python train.py --arch="uvit" --image_size=32 --horizontal_flip=true --num_classes=17 --fused_qkv=true --parallel_block=false --num_experts=64 --expert_mlp_ratio=1 --shared_expert=false --patch_size=[4, 4] --width=192 --lr=0.0024 --beta2=0.99 --batch_size=256 --warmup_steps=190
Rows from block 4 of a small class-conditioned image diffusion model, named by matrix and row number. Rows with one number belong to one neuron. Each number is 128 + 32 x the weight over its row's rms, rounded and kept within 0 to 255. All counts start at 0. Numbers have three digits each.
After each neuron's rows are labels from the 100 images, of 14848 (inputs lightly noised), where the neuron reaches its highest value: "responds to" is what is common among them; "peak at" is the part of the image that holds the peak. Only what is clearly more common there than usual is listed. The data: microscope photos of single blood and bone marrow cells.
# fc1: MLP up (model.blocks.4.mlp.fc1.weight, 768x192), inputs 96-191
# fc2: MLP down (model.blocks.4.mlp.fc2.weight, 192x768, transposed), outputs 96-191

fc1.664:128104096133122135186125125132099091146051160150133116057140169061111085162119095101153081105123146195179117106172107139104159076125179120144115158142146097117122137113178147191095151164174134129144147143111110125091155173130145165134197149181164085066119165107116078065142112110154165117
fc2.664:146200136077150145102149062170104117140190162089113118143168039134155106118121140136046052124142112109135171125116146123116131111116153138083104059174123144149130122143094105085142149124165107101131123068143166161133097104162180104127143138081143192170111097092126116177152190157161127141
responds to: cell type: erythroblast
peak at: centre

fc1.365:138106050108152145147089100213100190156133072112140064135064160057177216102127142157141136124117144121135096163160091133108132115096115176153136110080087172158164138197149108151100174136146112157147103132103122121176111159151134133132125104092129164111095111137115147098160118154183131149
fc2.365:082096093162089153180143130150071135076099122138112154073184103152103159136153092131144116137157140159161189073113180111115141126146137118101153098168117102099109223110108164165198099142129170103118167098091106129082155092071104128101148169103141097144147187157141104144120143123109132139
responds to: cell type: promyelocyte
peak at: centre

fc1.654:100129084141123170118139089082101155132082101112120110086133114106099186197135139075130066101186092195128146131129153100108114131066082121151094124110158106125147106147157144136139197194117101119102178116116131131105154155158141088152159176158094162158071118077122117075092151146122162101
fc2.654:060131128115065130128076093134216119122161148160154182157160139155156095076102108102108150092105119107202136187115138081113120121145153105063164080107134129129104118117112134161132175113089068141133156179157110144120085106079087100100075145124115204149147117145149092118192160128155118108
responds to: cell type: platelet; smear: peripheral blood
peak at: centre

fc1.536:106117130164106198158124127120080062125134147129078123120146128100137088086102125118136136094127093145123144067108106135131136048128151134156112117066090143126083143122075179120043169178178122122201120142116090106099108145175097107099100143120127068078147115115166091091102154126108134143
fc2.536:140154128114138145151113094138098139072103135125125206131084114119122152109160104103112093147116129070182071155097106145135112150156121111069071123158190121135190110135203082105152092100093108118118162134133165159159129110110124124142119149146171120198109141137115134146145066161157092035
responds to: cell type: lymphocyte
peak at: centre

fc1.322:196144097115114168151137140135171113069106103086134134167134090053116139140136165070095150187149131163182133131125133181088131147107142126151112124113129100143137105136132116156109134161098129125112076115150191128154130158097169094071173124100094094112068146097172123112193102136131136133
fc2.322:111151099155058123136147085192145123120191152156134176147148111133110147136138119086150099112135097139138083132111154093080178122127147118102092102122091118119074189139093193144157128101085137120104209145071074136107115116132033131175113154129136110154113196145085123081144133119137143136
responds to: cell type: lymphocyte
peak at: middle right

fc1.180:210105092140145219153111122102214112118107098101110123154128059163133058115141142222128122135140089166098138085156090124130141101122106117139121113141175091196118109119152127151154133124130119104153158165160084093154153092131083083153113152180171128175159127083101106125139093137179140133
fc2.180:125069127128128078130132125170100156120114114155100135113127131117168174099112164052146087165150156150164109130080153162124147137108160165133130120120102163155100157126069125115150151171212178115146150094088125116113126160151129174113143155082094113129136111111143170071132121113155096071
responds to: cell type: erythroblast
peak at: top centre

fc1.658:158077110091155082179168131115177128133156134121089127068093069117122146118105140111204122158102124053142133167136151128074120117158134163143183074092138131163135062127094140079086125149103144148158103087156119120091113149151103115131108135196140156104106112129093112118130085082148125115
fc2.658:129109176122049149082100074146070096096140051144154101155130065134128085109131119128091135125153101170125153115149107138218138097149177126174071170176130117146143205127149130112117137093122086111117175149136176113112202094146127124177161106107121119144148130112160135119127122119131089121
responds to: cell type: segmented neutrophil
peak at: top centre

fc1.547:129092121111129093147105117140135135161143118106094186111080087123128153140148139118190124148113151102080100128134194139163139117138146190195156125127160174140131108195125124083100118158150159131143131137159132117107153127153137114172133134233102133053117105118119133100129112124142122126
fc2.547:128068153170139134089170108079160165067116122161142124137128187165157099115134123094124123153075151095155154140078139112128150177181102092094155151150115124087112118140107165181125155105117144105063181126116099143098158139089130090145143092082126105126125123098117093149146127098109164099
responds to: cell type: segmented neutrophil; smear: peripheral blood
peak at: top centre

fc1.763:197166065137100135190062132141092071141108144126133143127089148145086104143076150162110129075177042076107127166168105126133177131088187111138118115050133164140118137143124133113122139135137200123126083156121139142156129108096138169132124086125137084127161157155118097071141109099192094077
fc2.763:065126124100096089175153087122153143135186135202128109146162107108132106114150167093130099143094080093133117140081141122158099137161161116094124105177159097177129128168099116130131110178164114142079127143057109122142136145196096101193137165134107205098081101113140114060132177172115086130
responds to: smear: peripheral blood; cell type: myeloblast
peak at: top centre; centre

fc1.339:158115083122039180130117083137113165137160147126123078148130112047110081148139161104199135150131135192145077108218125144126146121134190093134076127113135137179124143076125166149121107116111172193076125191098124098104183102125143130144114136156155154110123103159148141131129166107120066091
fc2.339:087168131103216125149122121134154151125124109091142177121167116159154162159112098112087036132160131090126173114120090149152131121113109114136152062139125135128095128163086157174147153179229099146150113103176157154143136140138104106131124139132147118123136165123110149119096101126145124139
responds to: cell type: promyelocyte
peak at: middle left

fc1.524:186097081149091165124093100165161094098127138166132171138135100149186140058144086138114143130158093157079099122144088199128130079141129078103125128124095081133085137149099130119132063145147155109092114138156079152154096093097109143087114150083146083154129218138157134092175070153150133089
fc2.524:100109142146146062129160152127096114024123146100119143139136124152190170090124146132129171183112162105149186124036147123126194114148094163136056086142101094135118196089103110107182143172137120120129107095152127156152148174202130156107154163116110137163159102116130111136061124113127129114
responds to: cell type: proerythroblast
peak at: top right

fc1.597:108120059058104152111089135215085144141150153130109103135096136109149136110119179104131107113179043107098155162111119121085136142054105085113105079085158147167129132173158129134147152135116141161111138141129168151153119137125154132118149112084131150127163160159156131090080171109133117058
fc2.597:118109152099163136108121132152201168169094139068140180103109111102096115128104157110110150145110111150114071108161142157181125159127097154141160181112133189101174152164125133150168122133109142121124179108186183137102128096102227145127160117105238116160093084130141092159119125099110119181
responds to: cell type: eosinophil; smear: peripheral blood
peak at: centre

fc1.679:068118112086135094149119130144130097128116205205088165122194136113100115158106148150179146118128086136149118098085149104143062136123129051074148157123170128127109148138163168110147137166127133101155116036112102170112142107117147126154120145163068121150118161129119127078114141055111110103
fc2.679:146144111159051122147124107107073128068161077072121157132121130212129127057170105101136117118139162120089129139180144123104217077122171170153107096107110091163170165088103146167128160162158119123119126126154081129102111104123067067088150152130101151092183156169119127142159113178154168106
responds to: cell type: eosinophil
peak at: centre

fc1.506:155076110159148114115131109123171105151077106192140127116143166121079147171156118110198109175124150088091125111104102137119119072145132129095133081099165159161098131154114141140161156159195088137081090096150147083083130121102115164109125191095150059128097119124115072120123123117103138110
fc2.506:081146124119173116126175173124100130115115136084090085129112094146131150136180081120112135113091154157124114114141102144166105103093163110138109151167095160141131134138144204124114093129106195144080153186145126135115185146150113115165143117113109192141091088145131179132136150159133123120
responds to: cell type: segmented neutrophil
peak at: middle right

fc1.678:115123120114119115079094107161133129172163114118206150112116147151133191185127107124185126100069110138193126095117126097103146102108094124131131128120141169173160147193182117163128147185130146116114116151101152080148111157120129106160152179128165142168188141099108135130165078135144138077
fc2.678:137141108164180187164142098150131085143119155111090065105118057102083094094103132172149115182160145113099147133152111176110079085088151153154153121131135135069080116075057097134132097116128167127127153110142134180123181150157119190167132106116124108102138129160084092128101220128153098128
responds to: cell type: segmented neutrophil
peak at: centre

fc1.102:079118137138097158165115141093099140133147109127114105048141163081095143129203143156187101078144071180061082118114092193080137103078094100125122168104117124134131116152169154154096187131118164157111163179146145180108166176150053076078107105135112141181105144069154087119093101108157093083
fc2.102:147103103105191170137111103116163115134121148121140084141093101100159096100114112080147101218073156097163158128115127122142170128110168105153106058207110101179065082122085151158136151175148102145144144146090098149170116163159127132164101163146110177062091136104100075115106082133104104141
responds to: cell type: eosinophil
peak at: centre

fc1.611:150144083105118212102172105127164151130115153127073071167085082122142093127126107101157080128159076123148159105184143136124137165070154065165133109123156160162141096129136160143152123068173063142118078120071133156102087146135121130142202103134120108146167101149123081111146078196128151049
fc2.611:142086183149116153098128105203126176132064090150122117163161122087175099086142141173130100172119172180120156115084080131130146129135112177136092106121073221170128127117129121092173099148101169146106182108145109139129159140183186166140186147104176104140113078081164109083111082083130091102
responds to: cell type: proerythroblast
peak at: top centre

fc1.348:125147130114078170186103094116067124088148105072120089100122149106140141107131145140134113135174120179131107119118147177155125169148119149111140146077206170150112138171189122111106114104104165118070158134099148118092109117138099145097080085109164077168149115186120126075138117057130126095
fc2.348:088100105117153093213135120116162121068086198168184100118128119100140141145118137125113103115124120110169137141126126126115136124095167138127094071179128103122080097095050139084150127164176102098135133121149125159164171126129125132195160177166151146094121154087117142102103167196143081115
responds to: cell type: erythroblast
peak at: centre

fc1.545:133154084097117150149103135131155128138100166107109136153137087137133079099149127112154089118161110106129116081130056121137117128119150076144116148131093167132153063131115083109175166105139131153123113166066149159116115123125010129178138187110148148181178145137088099086124204117128062122
fc2.545:140116100148131098159148080116113159150118083144177198132132131148134105207116130138145138128078098087075147159083164131133104110159102170131110118168140131189150168135105148140093105166157148122141134137180105099123115129098144095139145097207084090055105119150147156148148039082158144108
responds to: cell type: promyelocyte
peak at: bottom left

fc1.283:163063087089096083123116113196162071158134126158116161111130124153092161134115134111123065177116161140114121171164086122150158101122119143125096103170167167113134130151074100070141169157135120163135123128105155137143174120151067117091123081168110038119080135066127085139167109151144176124
fc2.283:131122143111150121102142159132144119141081117156111128171200128152088122128118092137171079121156135134084177171127079147153157158076079174119136147150162115107148172113137107146140120055094143170134105179054107152113182111101139145144092165180140129158116121119166116177212110105196183101
responds to: cell type: lymphocyte
peak at: top centre

fc1.712:127180102097103168120126133080140105147148120096127198149109118147173114130055103156134129160110107122166123149100183101126174173095109121188044118141163099131114131104161091166076110119159125143098087160157156180140134031107109118131195099112130116125206106132148074099137087109166131150
fc2.712:142051117123116144172112081124132128081100085146143105116153134128127161078150183097133066126177138116138098132105123161123153103146132185067125137136101142194132167166102169123125158147164114133133141112108091113136151171147113101114114174118092165113076152121109123101130164150094125144
responds to: cell type: erythroblast
peak at: top centre

fc1.327:123084141140154151130115157163162156063151132105080101175128115117169141185105123128122134129145131163129174181097077056078134102140128152130144101162087148134112117144054155126119133116179117143155107109127105096115127134141084103097111137114106166106126149098180128143140094115036078089
fc2.327:088162158097116102157067158129085107176160117148190162127138124122131113105148101113150146169103137108114140089126097086146142132081145108131184044115089155185094141115176104131133139174135160100152095135043149107128069058140120190173148083137162098113120150107131130134114164115111112132
responds to: cell type: lymphocyte
peak at: middle left

fc1.336:136126073126132140190104094132091134075150091105115122110194120113144116130121118157116099176101178102090165086177102187190083129117152173111118132147114113111110153145101163140084126190145126124143117142102112110125142112163158106148060174176083120137097081124164114129115128140158183099
fc2.336:085136198113120132080155142095119102147149177135133090152067110152128153131115141072141171091194112074147131112091100094151139056158167048174120130102132168130125084132108111119148124119118101114138139161126146164172099099098051137101104060139166112106165140144111066174124135099119113159
responds to: smear: peripheral blood; cell type: segmented neutrophil
peak at: top left